From a checkpoint of a small masked image model: encoder patch size [4, 4].
Rows from block 3 of the encoder, named by matrix and row number. Rows with one number belong to one neuron. Each number is 128 + 32 x the weight over the matrix's rms, rounded and kept within 0 to 255. All counts start at 0. Numbers have three digits each.
# gate: MLP gate (encoder.blocks.3.mlp.gate.weight, 512x256), inputs 86-171
# fc1: MLP up (encoder.blocks.3.mlp.fc1.weight, 512x256), inputs 86-171
# fc2: MLP down (encoder.blocks.3.mlp.fc2.weight, 256x512, transposed), outputs 86-171
gate.60:047151082159079091101108163150180112143119124163117141157134144116122099123074179155076105134079118155098161154200172148175144085140162104127121118138158135124176133084048116151138055138079134149156116104112116078168149121143101143095146133094109132149059074
fc1.60:098106103104133173077137106099129172159121116108130127128114128117126078119148086114147117110159174087178133127125153109124069082078163124187158157077205086159121171082153119161157088145162162131171138118156053120156159168139210165093121160024143098132135157
fc2.60:160104048063132160135105157067206140091136089192198058124141181117174127156143152185065095133120054204135104142180177105089089142157174113108071158149082108125096161079101143128092146190124083170113141148112193152172071087096117085113093103109103202179108147
gate.61:136108155146145144167161140153147131146168133124163091138152127138143138160123134157142118202145162168111124102117095151141116175104164142175123174169112095183065144054150155112134106180150101089190093067157126134133122148157144137152152147146191121097174080
fc1.61:159121165088099109188135127115090088118152163153112087134103124086156113148111038127154159169141115161149140130098154121163116090094134127079126119133143114139061129167122093137137108025129122091089136118085115186125120136119130149136159169104147078076129158
fc2.61:168128130076126135141135157150150115087133130180095150159106143175117126155085118135133093123078115133102109149129088119110100136048148191160146166103125171103142138109145121128156118158132045136169120153149100171123112106127172177103087137108135144080129150
gate.62:140065144087131160121155118144116152152131099123128152152153135127153092181144133198158144171138129168105181092094129149127147125171117118128188150178097122108136144162167086144152119146122112190138144126097117150105193147133118147172110153163114104108183078
fc1.62:052112104185173128121055113134092050125188125113131157091123109119131117134131162109228107149118139154136115128105100122051095177128104074087114145162056123104124138112144095083088116079104137096087108093116128106132094115113076208123048108103156151163141155
fc2.62:123139098177164111067142108151088103160161170057098166113132066113129123146095156105078157112127140139181101156209159144156124141029107179133155172107085133102115132188224117146136161116122120079185190124142139105067127127105107126106131110140168093142103136
gate.63:085154125128179119138087147137173105111150108106135128146102206184152063148148121136114107134144105165095108183141109138151135055091091112153140163116101085114127166060090153122137107177129155116063188072175147139146078093133102184120139085117122118123170117
fc1.63:124095137120164087146147083191095110103111118168111150084123145120104066120170104103107188171128141128127096114104096137114113136131167117118102098108127134125151139149117175186160153121086171151191131145133115157116127133121104100116120126155194147142142111
fc2.63:105142087205177081105123159143122168096077108122093135109084118176094078162105119133073144113108113106154062161160130153087131100122094083106119108091139159127165169089167085111145110107125047136037180161126157160144127159107149127170117095119104139104113129
gate.65:107109109091114072173121173106128156148145151124139157113180153125184104157148148125129139189123128139196144088132185115120132117114116102089185139072122128110224107170171141177149162139151056117110095144111145123112205144199129158139108136112170141155114104
fc1.65:129128117131112099079048144116142141143087116129149086090092105126143138151105114099120147091167142152078085192056154087095084095126109119111137170156064190129180167140113160120150142199133139146112163157077155190134129135109053151105104126078168117072117088
fc2.65:103150102076113069163193179117137096151049163104135164072094162089128098064172128146134133102095127153105142109117117171164131157123114144171135129107136182093115133139104151077138107160170176130115156170157120163115118131096097097163110068090161172100155122
gate.66:130177107148142091139118111145110057159147216153103109057129131135153126130122150103115102105120147156162117171121087109064122135152123115148178130072102121091142142096083148097138090068156115136158140157122147112151080124075160147156130151092133143128172131
fc1.66:190151142128173084122155118134131117183134186114119113125126138147079141098144131076161125105161145134109108161135153118144139150147091073106128137123114123064109108099146117134109122173115154158085115136090128075102136123099140102111128093067127180086168188
fc2.66:196087084131148142129141114139147074155150097110156137153079161166118097162148131143110141099135126153144110132148143187160112085110139094161160105090158128197088119099145084130095101089145192146181106129111155130191115108077148104118116135072141148098164097
gate.67:157160110069102127145130127084145168143183076196178117123177127102128111142121130185160150192112143174125148140068104134100160096175155117135151113164142174119108087138091110146145107097126141077139162087149134082162118127115122148146115143150107133122154145
fc1.67:146123150106209192110145172116149112145131160170145186114135111107108126142133149150168179142105096161134169156088123108100089183064128129135121095110113149096090144145144162151138126127165196143086161113124140115157167135125184089180145152127111137167176097
fc2.67:158137071150133203112174114090175112094167126124136146033119086082112141124112183116097199074136192105064093090106160131127126118120104141137154156146083152161081121139156193096088165080181170175118171124074142116134119068162039107101116126149133106123099132
gate.68:137119217123113120117120106168145093072079111117049114128150130183138165154177111202104127107077103170123116075151122169151103146187094156131088182116119140147135158125078121067187167104146141135119108163172114120134138110131178154108121075071136133167091089
fc1.68:119146153151174156119126171153117197140157179155182083127133121098135136091124093160155141124189116103093102129154103138149148149137155163103113172122100146104112137181110132149114085173084128114141153109191105161142106130175140122138193103141156096066146109
fc2.68:129088111097114103158153113181123104166094085146075075133140108108135140083129144114095112133099139083079113111115080211137151079135065110041125181075122106158111160138113218108146088103106154099122195178110151132108154108126113133110083141102170092106144126
gate.69:121197128120133097111120069111082081097134118171086166106159149136111122120143104165093141106150126112142156113125128207163155122165144179113093123093078077195136159112095152170143144190153155133059134165112104109152121153082177092144209118134151090110113213
fc1.69:142137097189120115125104066064168192161068096096142170139111142099142121062101134167159142162162089170097191151112184169148124084128176105087133094103133101094155100077138117075204181113088092100147151071107117116114103143103120099144155132156059072144168140
fc2.69:084121107082123102146109138036122098117104093163083160153121148159107165160130179071121167081114056147174100148095186250092159143154144147117134160086107135133169146092109116101125144138131097124124117135142155114106166081100133149139097162142141080112150128
gate.70:125163064118088184128179150143090067098120172128119159140119088123058076080113128136153051078151157166145157072118108126122147120123184188104080143083147108124128116107198099080123123136203137108157107124113119136103120099111140162167043185131083093109080149
fc1.70:143106089117127141175134094152127119149162158102106174147118060095144151134124150102168127196097148111106092112114143191131125086190150092016122157146156096128149141112161153112117101120084088053082094157055177103120071138172127117174101150136144089114112124
fc2.70:100180130121132137102086148142096140140152129091108117140155122077160099130137113119139065157109186127141080118135119116115141166136071137097107178121112114135138129176146078143111096124072141102081128140114141156152142114090018136107134146111141105123133193
gate.71:157080152112127157135111128139195147132142125109152174086153196149106142124112070093119116153165130152122181152145139178096168082177157135150091152104078075075099054191113124126100169127108140127129146053128151179144097095103173154109168072136132102179167113
fc1.71:066122125095125139095126160075071121130095098120166097124156135180143093173118085095122124161104097075064107066126114149138137132128084125148128121129182101133145186147064125111115152158063130107106157037142179121171053157127099104125097159142099147120155122
fc2.71:132057125192095105172091131082167075119110130214123029116139157141069117146131170118170145164152107136174140126120178131100149143128112118134089194125157167130070125117103093135094061103089098125107138148187111147141093157100116198096128141110149116095091133
gate.72:167061139135133123095165145088190092117088109097092130118076136150089104119121144052088120165110135140154126143081075099136093158115149110097179133063111145170116149095165051121148147132133166147187111115110086141104087129095212078118145129128164142113136157
fc1.72:114125104115069096153125108096123184152090095141110077067169129123130141091143109109112117125136139051146154170114110088111157125136093142127133131138118161087159122144121081128142169096109156110138140136164157155113158098094100140175091090149057177176111119
fc2.72:109126128157137114082150165152170108126012135127126100068115088107068133125105090133183153125096134162147133114135181160110096173160082106115123151153123115127091163123048086076129096133139074088185155073152127146207169130140145165155111153197116119092146159
gate.74:160142074081099066170104140161091139134097113193115130135111189107116128081062086072108124107095149196139094095090106134117152147116119178140146159149142131129075173107165130087144154117106177190161165151074121150148126076119090158184144101093136093133154183
fc1.74:089186165167118082165168109188129105151153132158200116145130195097206141111146155104094198088125109117126127133215143103106125148096130115111086135159133080116121204164158095112155088166152135127111165126129139163167126157050132142133106062144105108090140121
fc2.74:167072127193133130106084098155111174046148104081128101127061102146121135079139106071122184134110154134072112115164081089098096120145115152153130150065141099125125137116122123076143071088153123122170060134133108171065084142109164127152080156135104058093129142
gate.75:112139183139098126107128135164131061165140114116081129108166105126158096189118108160125119174092157083142142098110124130130123160149104150073176125145126065142164139098160146063138073121132140147115176167179110122096105101103159164132156119175089097174128146
fc1.75:139077096159144132125061123147117156139150083158145122116139154112152083184126076110177136140094105156140111133126108149172108130156118103134180157110116147102148131090075136076117121125124129151064141101093123112139088096141015115112146140129103075120097124
fc2.75:122137157180178104127149175082150133095197072078171147142132148149201175134123133144101154099104129119092143077108111156082174107137055146163080119133138088133135122145166117150133095119115140159110187148116116106141128122109120124129124157180061157118089102
gate.76:126147165130059108173081138184171127161088135162156197118061131069091133189120165113143106144150127092123132137089110151068117115087133111058072194090119132096128109106102119134134109142099126154153140141129112146153179120147117162103126110164094112128153104
fc1.76:131093070171127061121092171144143128106149094155137091140089148063102112128150088088192122156155139167150147114163083116133117156144137108111118136115165099090136074166067111154181099161128118122092170119151139169121146167155147186068113133120089137126188158
fc2.76:193157170086187137121072104146176117147124171101130109123120145146179049144101150113063123163078142104103131104170111170152148122172125156142172115103098091157107120132104128112158148166099133134110168102137185126174112142138147112132119074119089116172135126
gate.77:110128118131137116120116108085110125135108082097081154152115186126138106099142148169113118060158121105193137197128151082115134151150124094182108183090049088190134141152144112104136147136138144146105083150128132150104142147120153204110105112077136124094182134
fc1.77:145167131133025096136111146132103117089064113089133087229127175125117149127141085114146129190107096173123109125117163131069099124112123151115109094105155161143151112137146102150135182129150156134162126137137131106118184089101101165186151119167071134099132121
fc2.77:056119098170142150150160118136144136111108074103132157090098080105168078088134150124141107114114127151197062102084132145134157097208177097142090085177070070129114146117104140119166153115106072101130106061092125104143155164125098146167110080121147149152153134
gate.78:141122138177148113145102125114112060144174141151119111062189143154064086124163135112119152113107062171119160124190098204123146148157120123186148185093180122130105116048101131124136119162179154167141162132178150086102163151116162158136088158139098131080142153
fc1.78:111128142143116080132098140185157144154159131169072133167114149106163130135173125121086140150193165093095090152129148206188104095167141117132160153074087164114100133094166131077151082090124147194137124167132103063125123134106136182092087102108105150100155123
fc2.78:195171158096103138150131144125166209074096102122164155137073129105179081108116116145171119163132063110170118148145133085153129132163111143156125120135167058095149122160121165053153128217121131141118112137111109098109098087092105134069160104191074100110132147
gate.79:085109152137117123118152160159104142090136100095119143138123137098087148168140152166163155154143103098115165112158196142130103134135095078168122114156115113173180106125152156131104123144114124172142126112066125136116140119135144165089096103122142121122136152
fc1.79:040124170185145128129127108031180103117152111114127130183109140099125193174177125035114174083084165150112085136075132135089149130121100135171116132154108115147129123094120154161148147162146086108106101137147140181204175142118085130089158131110153111130112121
fc2.79:125128104131144182141133109137099165126152146167135119139113110203137094137118154092062154179121154186154106076151101115131098091104103163132116160092129109157152135144086113158163072127153096160120122096151070133140134148153161099137081103146185124075176167
gate.80:085171124166127170098145115120184059118064099091081114132149140131172092125081155116192111193089193091133145163186126097092058147177105135154205137185098129120122145117109128127169089126205086158140150142115147121092138152156098143149116127108177106062208115
fc1.80:163148136063127129108144082085148144128100110172197085120101106100122116095142134160208148177109106107180097182078159132098157085114145207188089107111126148127097127153097167111089099131091171145109132169092116117148098110104072159114118164118173131130124138
fc2.80:169137176148157033137130104177150085098099123130090187065141142146151076110155116172127137074113145176130117151098142154115110119179122144125137123133114101144130141107056169076142063152098105105122113148145098154080122077174156136125147104112171109090119103
gate.81:115145179156136125168124217134122115088107152143119116183104110203128137185118114117086162108162112174113228176185155080121120135156092099149174080127112075102119136115107205176106147139148165141113159112122150087138110120118108144124180084057116164062155141
fc1.81:085150096108095133105171082140113140076145150139189154149150100106123125088130130100119085121162108128122182110145140148074141143157098141174121129133127133123057097103160085156255107125127138164071107101163133072087101161134099192100108141175132117123116138
fc2.81:129103159182117140102117151147122083124137179074046124122149135136092052148106164156098108095151153134119190094148096128121119144101088143108099134122135144154119171159150140096103129181181200072113150113149163155148128151175114150100140137120105081119128122
gate.82:148093138166123106087100136110118186108138161121129130138127188123108159121135099112114137178214084114146144131097135131118125050108134052113073120133099134076131082112208188030066121075136179165088161118140108142133147123112142112140081132098123169011140111
fc1.82:104083128111168092137126120127117132124084116114153136156118171107079171121106159156183176119091127124093172131146147056133174191116129137191117091128153109109069083097098156138125164138124102156068131178120161093146108065099193097132155063120114139125092149
fc2.82:137122140103163145114139088104126184117134127154172155138184150109128095144148139121156108054165157159181162131145150103115145158138137144146108100113184117110144091136127099089119105178103195146150105131089079112110121189076099126153140075116104169145154109
gate.84:120103145113144062120161158153137126081113108105156167113106087168138086076138141103090115119137156119216124081157155105120118195088163092080201133131123133142130125126143154095078117136101165144053162132184144195102162107131131152100153101164155136115144158
fc1.84:146158173103100109121139146125141155155140143178178143072109150121139154155122098098079078123122059177124154103146078115131143132105103144078196090106075128134082119131152088089125136133159115074090113102074139099148094108141138094143092159106106098133089155
fc2.84:145120117136176099215097101108161097096133175108075079092103154157122127159137129094116135118092109094140157213138117144130173164119131043103122123152129133166071075108122171125120086220119153203091157122097209153182110224179094164075154100153167125129153135
gate.85:123169159127135154174182172160105105170082114118158137144093151149157169111102105114171133164130153142167126142113131133142100132082193145146117190116090107102094088130040071068187197097142142132152105135135148109111142128108098126135128147199111124146076082
fc1.85:138095134097148136153116167123152130099148161142166132139136130078085141102120086175123104129087165148139092153155094139130106182084071079153091111174162130084138127102141102127153139135158093125104144115123163145092146158104146096151114156068187134119129111
fc2.85:077050145077141131100105165146181105128161129102147113138138146121128133089121146105117107098113142119084148113123098099147059173116144103155079119094090116220118115052126165107152097104170160162112128116075104118144178134149070175153103109135140144102128125
gate.86:124108116072102112087080165097166142138137073148089107120082143098194105161099151048126133184124125132129118112124136164115091120120149088133152175186149148122165109104171099129149183138107052159078127095128116110113103151104134048135086157171141123063194162
fc1.86:107128144082082117118103154104145145164164139156112123131170113047146099109149121072105152108160147150131118063147153128083129139112179095130163112095152098127078174126121143115160105164155120158151158101173146082133117179164184115111127121092105106136159131
fc2.86:097090106108117130144121170162078054131151143083113145136129127185141159120128129102104142077148110145114150118191089131105105143117174111125147156171110086135170120130076149051151120165111193129088068115089119117118168121127126103121075094151114145108081087
gate.87:134148096123126105129108123133076132168089134103114114134228112120159115146108077065133165097110186119153095092213119170087161131108102103113154150149083127170151119160137103100130065126135114111161174126092149096170092164122121180164135148195129129132137114
fc1.87:149124157089090072130131140149112125135147170151163132129135121110106142174140151133118121116116195195132114152149122118115146136228146134140181110144094087206152137176205134175099097111164098194180118118082154134182097106156121123089169173113115163170081153
fc2.87:126070113133123108120112089139129100145121132062151148100123101132129115165144134107124083187168159123136120195163082130079145096108107182144162081173084168118216125162049136203118139139155091136143148204097092136161109138101094085097163185165118197123150118
gate.88:087118137136098138075110159199206085116125146147186103110139132111131127110121112167141125120149170116101144127169117139116126108161058138114121168112078072083127089148160109162145130158068137098152112097154065122168158179076131143135164118063088116102143119
fc1.88:136123120145145130189134126157077101155116110068076128095123147130111167096184077107124132120077144194148164109095126128125078095178153153101100116180114097135205065109136074127144114136154125163105125084122084133134186163164162139049139157134136115188152161
fc2.88:141139109142150153129100139118110168122096127142122106134077086103078118082071217135122061094075181099107121114165143148152132087121079157165082098152069128131102169125135162160156160148146123100122143099094149133146143101119121111153122159165134150066177103
gate.89:048092069063130105154059085160082128067139099083143176142094119091096140182148132127169078084111071124151058144145103093123179123141136079114109087091051121128122119148168136087161134160175170150148121141123163169125094164097061103101119076129136146093130173
fc1.89:079106165157125066077147177141199156105047080105104187068158167125147137122100103157127152170088055101089153075138139111133137121114126089142146204165148104130143105162076137123165086175183123086116154160151101097113164132186172113198142152139177078111142106
fc2.89:094106101154164157149161074109129128135110196096189143170149134098103091143118154181114121094145125105145114154162058111127121045147127152162149127153140162112130115169136115138059113091149115126149106104092135102138092210089133063130090121088112112150095096
gate.91:127177106150091203159106129181080122108115133093126106179124108110142175126096200152124112099046146154119147093090152139143182117117173095134100091143097143127099121121151120098121116103079172134070150083087128159137094217158104101085164111073082145186152133
fc1.91:139114102153090128137084147103168144199188159094192130138133166104121174122104112086111152165171172147131150130136096182073203134159101141132212129085080156114097130125127126121109149152117165151136157099084174126111111137165155106120114129103123116130140101
fc2.91:168056148115107127106102104130087143146134087143122177140157141101099129150148111141127136145107116180142102082149150118097133165105134078093082178109114126076108137129117139155113119126098099183064140132053078117188106110161132147110130123143085123128147173
gate.92:140134154172182128134152075128175092092127087103161129116099123116155098133146152126181152108121117128094131185127119080117096122117159186136112107117125165140074070187059105099179102158176127090059111129113126095108101185174179130142122075125140120185157135
fc1.92:071109103136125143129102074123084111122105132151125104131171132085146115190110091121052089150108063141170085120072117134105122164132090156176094123083112098136116177114124153124097179104079162145100144143156137118127120125097168106131224144151119154115144128
fc2.92:138082152149119106154105092100146192121134139117144048160183199096086121218130155104134085223104119192148071095154097134102211128097117151131145118175082132124171110113160153117088075151171141128102107130139049133134149153154104125138132071121182112148181169
gate.93:106113134175115140133105149148204108200137166127151097102164088144109196121076111098117067138117121126113119112159161222132149129113111110129138096144208103099103066114139135101064135135114100117145161160133074222144089083131076114071149127146050044069142125
fc1.93:088071100136158136116138131120112099089086076155144131110101085112163114146119174151130145158135147095092132131127092136150105144122119181115174105183183119100155180163109105174127181137148162089096079175141176050103086150145144099143176062110132107170097152
fc2.93:097112124159163124101180107153146144130127157135093091138148129057134151171131167155195070100142119130106110127173108142137168131052170118117148119105157122129171077115105093098120152125189118112089094105152133107178117178142101150146176053162149173124120100
gate.94:209139154106119110153150100176112108151112193166123112093180168117150121166130182127135097107115122120139119128102140128122179140122115115115075187192130139092118115140141152154128087180135143114139138080131096177169139130115166106098113100144159208038093155
fc1.94:121012089099116145122081208173120125003113110134139061121154134116141130144121129118109102188114094155082172150054091094154116120128098079193141083182157146146150164079178081096148138188105133184102101094161199175096138120115104089100121069180093069096146143
fc2.94:111156122121108102145182099119124173180128147034132124135119087143083111165143124133115090119172078148188057168089157089075103156151146109109129133140143108121145111080134188116114115095117109138145139113119125173116152140107125071187144152134119176125155138
gate.95:112117165175102108113173143182144158143216175096077084110157161104098129182153163101157111164111122096117138135139140125149165067119213063119080112104147151134176111161157138142141112156147124147089139154108114106116131118104096099153184111164190176122093084
fc1.95:106129127133103082086169122111130143091142087072124117054129125118118142088093149091075135060092084150087117165168086141123111149149142144122124135132120080170126118154099118166056150111075178148121168068105097119095128078139126141139108120185168072146108106
fc2.95:073092079161107087196158153166127112061145087144158135114086064167099147131076067180188117157142106156112139114199155069137135193079076151118105101150172162124135117084171104129090120167121170117118136106149191119160167160123130165126187123139107118132098106
gate.96:074120105098181143123130135127107095128135141137115187138120113059120164124077116116157142133148180167094137160158148076089135150132121106116056170168152084168119174170091137127184096058074076119132087131134108182056100087070123128173151154130108098121125136
fc1.96:137148106159119089092118089164123036171075099203119113069122140084075178128135137155069120122135178145084166110089070096185142148105113129190094168135212174146123150130102155127172152153130109133137124188175177108096142082095099052092175112146178135184111127
fc2.96:131085103123101156097077073099124105129149135067093110099121149134085141187140162118171164116133127120151070145198080196127173114151099082103113080162177143119122110134146186169140137175130089137101125124127109135157145084161130164137133148131113132080089100
gate.97:097156127046081115105098124099108119143185114119107101127148211196087071168095198149101099136122149152113089150159113163093151113119170086132135084103145129167116139102149121142154114157147108145130138117178145117121147164077138189172081144112144120110056144
fc1.97:110167143126102141138184130119095157205169086112155126087167086066192129073146131117112120078083114146155126090125094141202083139127109118147139143113118088172108143136157104028104139129140117061065163135131132229120146126113110110168078176109156119110139105
fc2.97:043112140094142156155155155146074067135091155127139090128093192132147155120187139142156144099121102093098106098128054149209101114122116129110146165153090097171205094096106103141066105139187172181150161112128090162171104139149169161176140099109098120130124108
gate.98:102135126134136149113113136158141085205099136115097121150141107149198146082137118134086120079074155117088145085165136141117167146172076040106134085108137103104169177053120161167113141202140137184130103142155082111139134096112181156144134126147100107126167163
fc1.98:130145072182074137168129118122057127112208118102078110174156064076096139094116080045127176195159127157157132138112147105111094209075131135128121111095177126126100098155115117045095128139178124154166136144116113122151142085091135034172133120143151119116158112
fc2.98:115080065139185158108167105145187135114104114142082110144112152136081149123130091119132087104078164187186108134047093057151153086146080164122180118086170126134123178119122140134152118124120124129099108099144120154074130176110150139104110113111149129067141097
gate.99:172064164114096071126120099133129181134140174105135155206119101146095149127141143109170123119163163122125109104125105159134086119154053134176148129135125150111093198149124119108164139153093141152163188143094176085159108135207124166069130103119094080146181166
fc1.99:184126136173133150170145090117122158157079139091089073148186122162149144128189123113137076047099163145104185114113157088195116103134109089141084156146136129047103131122063136158134152146096164114141161147146088119107187144121102126152176172172145085065109146
fc2.99:131100167093156063112095098142135187153138099126124113108150156091174072135208129150155194159133100063087144124108098162130150113143162094126137141094144140133116149163132214102132060151072084098099116092091212169068096133128079116080115082108148055127038146
gate.100:127163133145180122150152121102067141148121177151102174117125117117054120147126149078163147170134131081196091084153130051073121124101144154143081173105110143140073123086072138064112129132150135145135088133158066053071177070134130099145139156100196098144080173
fc1.100:160122085103139088125132092164139072143164137113107134157123184140088123170127160130128122153141106058172066198146114131117105106173127141141151130119130143097104060080086159130118157143153115153122049136102147146103120125143139117144152143183139136139157107
fc2.100:125150151109150133118157065106123079187125083171130143082164137145139101124091185141109148119101138110163153120096189130160109144123134077139100099126183116156148122184120161114107116118133134120100125155178162126113164161111155145153144098118190155185115121
gate.101:132161129153096086102103146125137135115174143096108155109094165091164127124106143136095105122108138127124142101104126108094185105122197122151122156101102196144055145164080155083134189131121122168096137154128110108178146096134182131066105146133188084148193101
fc1.101:161118138168118075129170101129101062148142129143134141090061136094136155154103162103108060078108145059132187147080124180122111151086157104061126098152165083159127123144113092167137182184100046113161104145175140180032083122142127143141170147121116156128093123
fc2.101:149159118108188161140135131128172144119162123080118183230113128100181096153141110114118157106137052061113128124135119137077128089145125140141147086145149114173115078141164096119163135177168072145084116196099148168142149125097181147198185153175125148128153193
gate.102:125182062129131112041159135132136079071092093145088160159162161070157118110131117057157196169116140147078132126152119131072123108111120072145130101131085173131169129149087136118168194164102084136174123134045165086087111143073201159143136093143152158111139098
fc1.102:116128110132138180136189110179125123165118140129112143119089098152155141113085163151161136100121163133182122211135049137106148132132143149123155126164151110150144126111110085186156129143155193130159053148103127130125133136143212105110118138148131116169097070
fc2.102:141119107174093169130108163091088181160127107087046079145153088130134118142105092043185160131143069107095141045111086143113181145113134179133104109185100119168116124094012148151149139107079085198094175148120096143109195108163099103103132154092095118111167075
gate.103:129171077154115129153170094141133173101155090125161127202111155121116140137191090094178146121133093221109150154111119134079139120116122092121131166142197099159182096085087139154118118095162134111147171142101105096149159125097132133132104127186149112143127083
fc1.103:114132166173143163192148136131141138138141111168155139105123126142147090123126172132141120102148100091043110147064114144158143129147195138169112140136145132120074128132128167108157132105143144112117197070139176157138121161124125169097155129119121029179100096
fc2.103:153130129069088118125069111192132102057127152135111087097141101142153159186073084096138141089088144180141128165126107136130138107148146144155119183105176143207146187159118110098158075182134159108094097121102118106089124128138132120067154137179168197177130075
gate.104:179143092093200194136127142120151103171114127072141139123129161119144102101099131111052152086144161144110145106119116143105101122173140116053140099111118060087139132130145121121146106131136165109076093171104089134101093158123097123138142178166149168103074111
fc1.104:116120084168123132123129156151122126084124071145107139161110158082142142090157174099133114138133112078135171121080126084147116091130114102106155170176149127120170131157123095145114115131178110134109109131106152131086142094123107169077161137129143062110154102
fc2.104:206187108155082139163121119145098078071126144104174096127096176161130075108066129172134139108119045183129092165053132143178129129116150119134128175124188186104124197103118119177142130079105126156114166091161112134086115107147150148145167097114108166137146131
gate.105:138126105152198160138153161169084150114090166159104151196164114207141194109057171147163163122112120135171092152152118100154101086118106142150107094116131087137185105152115112070097127112100133153152147126131128115153103129137119176099111070146070168104153101
fc1.105:095147147095130147179116093155134119161087133093133151099126107137108072110158132108100149155105104076106164091126127109120053139148194127075143118133122133126139162074147116077146119195132111146099097156122151125146166116141110157078074064147140129149160143
fc2.105:115162123111177137125150123113187129151151139114101117117110066166127117113132143107143124071123079067167134146116149121112070074109131116131090114095113113133145084163106119156165147101130155090102118200108142113115129109134154142103137121183154104115097117
gate.106:097106125137171113083096158140180095170102097089123093187129123137122087158144096125167172086088104113118052103189101145136105106116133102138139095116149147082108138107101141128092151125140173080128065169135138119124138156163115139162157127160162119126041203
fc1.106:136152149079131100084133153116121160095084125147089159170129151137087059190171110126154112173167151120080110084120108149123135132121129100189137102135182104142142169133133111130128167102142129143107125173107125212083088125095178114127146098147167177159137163
fc2.106:120126089136148094123099136130109135141120105185076133129119139120179139116066130098164156153110130152144153086207104123104071097141193126124176187083089085116183128182132072118157167130123122180100149165066172115099072140121131088120170118150081171138084099
gate.107:161126102139137155131099133124157121153100157118160103149185121183132143118123107099131109116150140101182152167084136148163090137117172114141148088149078109129135030108115146096079104093106198123164139062122098196103097137162157183127124112109157115070049122
fc1.107:118127177163137123084098084124127117147100164163158130084144129108128149178100103115157113099152179122186140152150203136105155122119116153166094134109136155138075181195138114151119156171098140164116135143081109139134172151116096156106169201179108081173185206
fc2.107:094113085157111120111151118102102145141084107103138124092080126144156159190168157093138089134192120170087165116141120150063080087108191158145171108135144144130096133117146122102137118167051149110136108079158139105163135135146137159109130184169123107183130091
gate.108:106115114097063133131109149202133133107140138100130143112158119152114149124110125181146103122109106177144153127145136136127163089099139107123134192115171164126169122142115127135105166095156180182142133177165085092121124120128131114122124130093119096130111113
fc1.108:080068089098089121142084175131107141120138154120134146118101185074113116041135119083106076115068113173151089134154131119179079146074178152061126138082084135094157164122109052106103183119097090051114145117089153102118182125094146087113097152118102139149081112
fc2.108:154132098110160132164131105089163105136115109109131065148130154139141110132109199123124087095145125092078122080180100118138150142105111151175155094102168108178144209137111167111096174088148094167127147129131127131123111125163147123133101145138163124126109126
gate.109:109093171063175146152107110155130100119132178151138105132147131139117164140119159131118072139117125094108136158099162193125190151183122167116147092093143176052124144111112076024117142129090129101114175085134093130145097099142115164124136159086154096100114143
fc1.109:141070169081105138106133188142139089173176086099067099116131177100152158153143143170205113107154129119157113139196110137124112141132119123122129095181135131096133046134129115064143154159110097176164144069144178113147166127128130144104073145180195115129157167
fc2.109:108121088177128115141162110120121119058142081123116122074124125125115209142158120075103089164099153120166148047076124139088159150116116151152137136140126149146165132168160098135081095077156125153107153140086145164124123150123108118124126138143140117071113167
gate.111:150127135153182139185093152148164155167171083168153113141185150129158123106084122142139120107110097115131112161126021115067133161154167109077082142160127125122164094211201082121128125132104122117132177147087096166181123115114098162110101136085162153119135120
fc1.111:145161130090142135072154116201103146110128161075128145118073103134174135141087136173125085156097137166138141163151075125122063181181107143093110121153052080192100136142176141084151111087149108177137159158115163107110144141070149160094176161143116085099148107
fc2.111:133139100163125128152088117170087122155121124165083081099163083176172117075087103090147098098108186134143075130113103114120141095100136100054118134153122139128123151143125084168097136074198136078173114109117174154168190080153075149129103123093138160119107165
gate.112:164104178125166110093156143063123133085093143126093043159135139109092121116144069138119184151145119183101179130085076154125146166113126104115134096163077118135137131134136147155108156065099155125118110114148169112114100135116187168134162149148155162056189117
fc1.112:141072111124096130110147121227140198159186092118152110136117138124169104090195115150097133088130139060177175094117105156178127100140183116185166116137075139132182045117098159180110113133078184108171125155117120141143141143161135137148081178150144120164146112
fc2.112:160083111121096151143159100131131094134133135190096130101181113047124146169115141193144164087121149166161152120145104085167155131061180132131120124091102085094083182115155145099141137139111077131150110119089111102081066127148133129148067119106149095122114118
gate.113:175151193157151067140127126213096086097128161144163141151098097112114126165126221154156160146105182080201167166118084133123153102151086116120154107159105117170150066108152148100149068152161170147154117130116190121144128117217122135187104107161125122154125147
fc1.113:117112131138071118137147097135096134130146170126187152171149100143151116093115179122142142098183145136105159105116177122167177176105140086109113113139158097173141140076171107147143145151107126121100077058105087164177123123117089113146111100166131145133134092
fc2.113:103108099145126119155088107067157140099146118116053108131133132116178122141072114120100110168160093158087134091085074169117148104123102121085156133175085134127116053130080141104150107120113136075119140124141130151180171162082064141184142115125120142147121113
gate.114:121113208113124114092129131094164096144143096159103149179196145103122160157158143118124139136146106135182163136147137118116141142164121098155103033105094150218126088191127142112129124102132152112094149146119131148100137117154194124135083126089240106116115188
fc1.114:183165171126128102088108131128126158082104116092126154101108187091182110082140107102115145087148175143135128128120105145121103160114126136131109122125142143116189048167129139109157097140190127152114116102107084148148148114112140153137145131090106142114121092
fc2.114:127135212131130151113126145138119172122096151142104168085156114163160122087094143142145108075123137106129146167098151163159158103102152095123127171157111140197133196132143070155154145153107101105144090132131166107126179167099115161113090127068102142106162056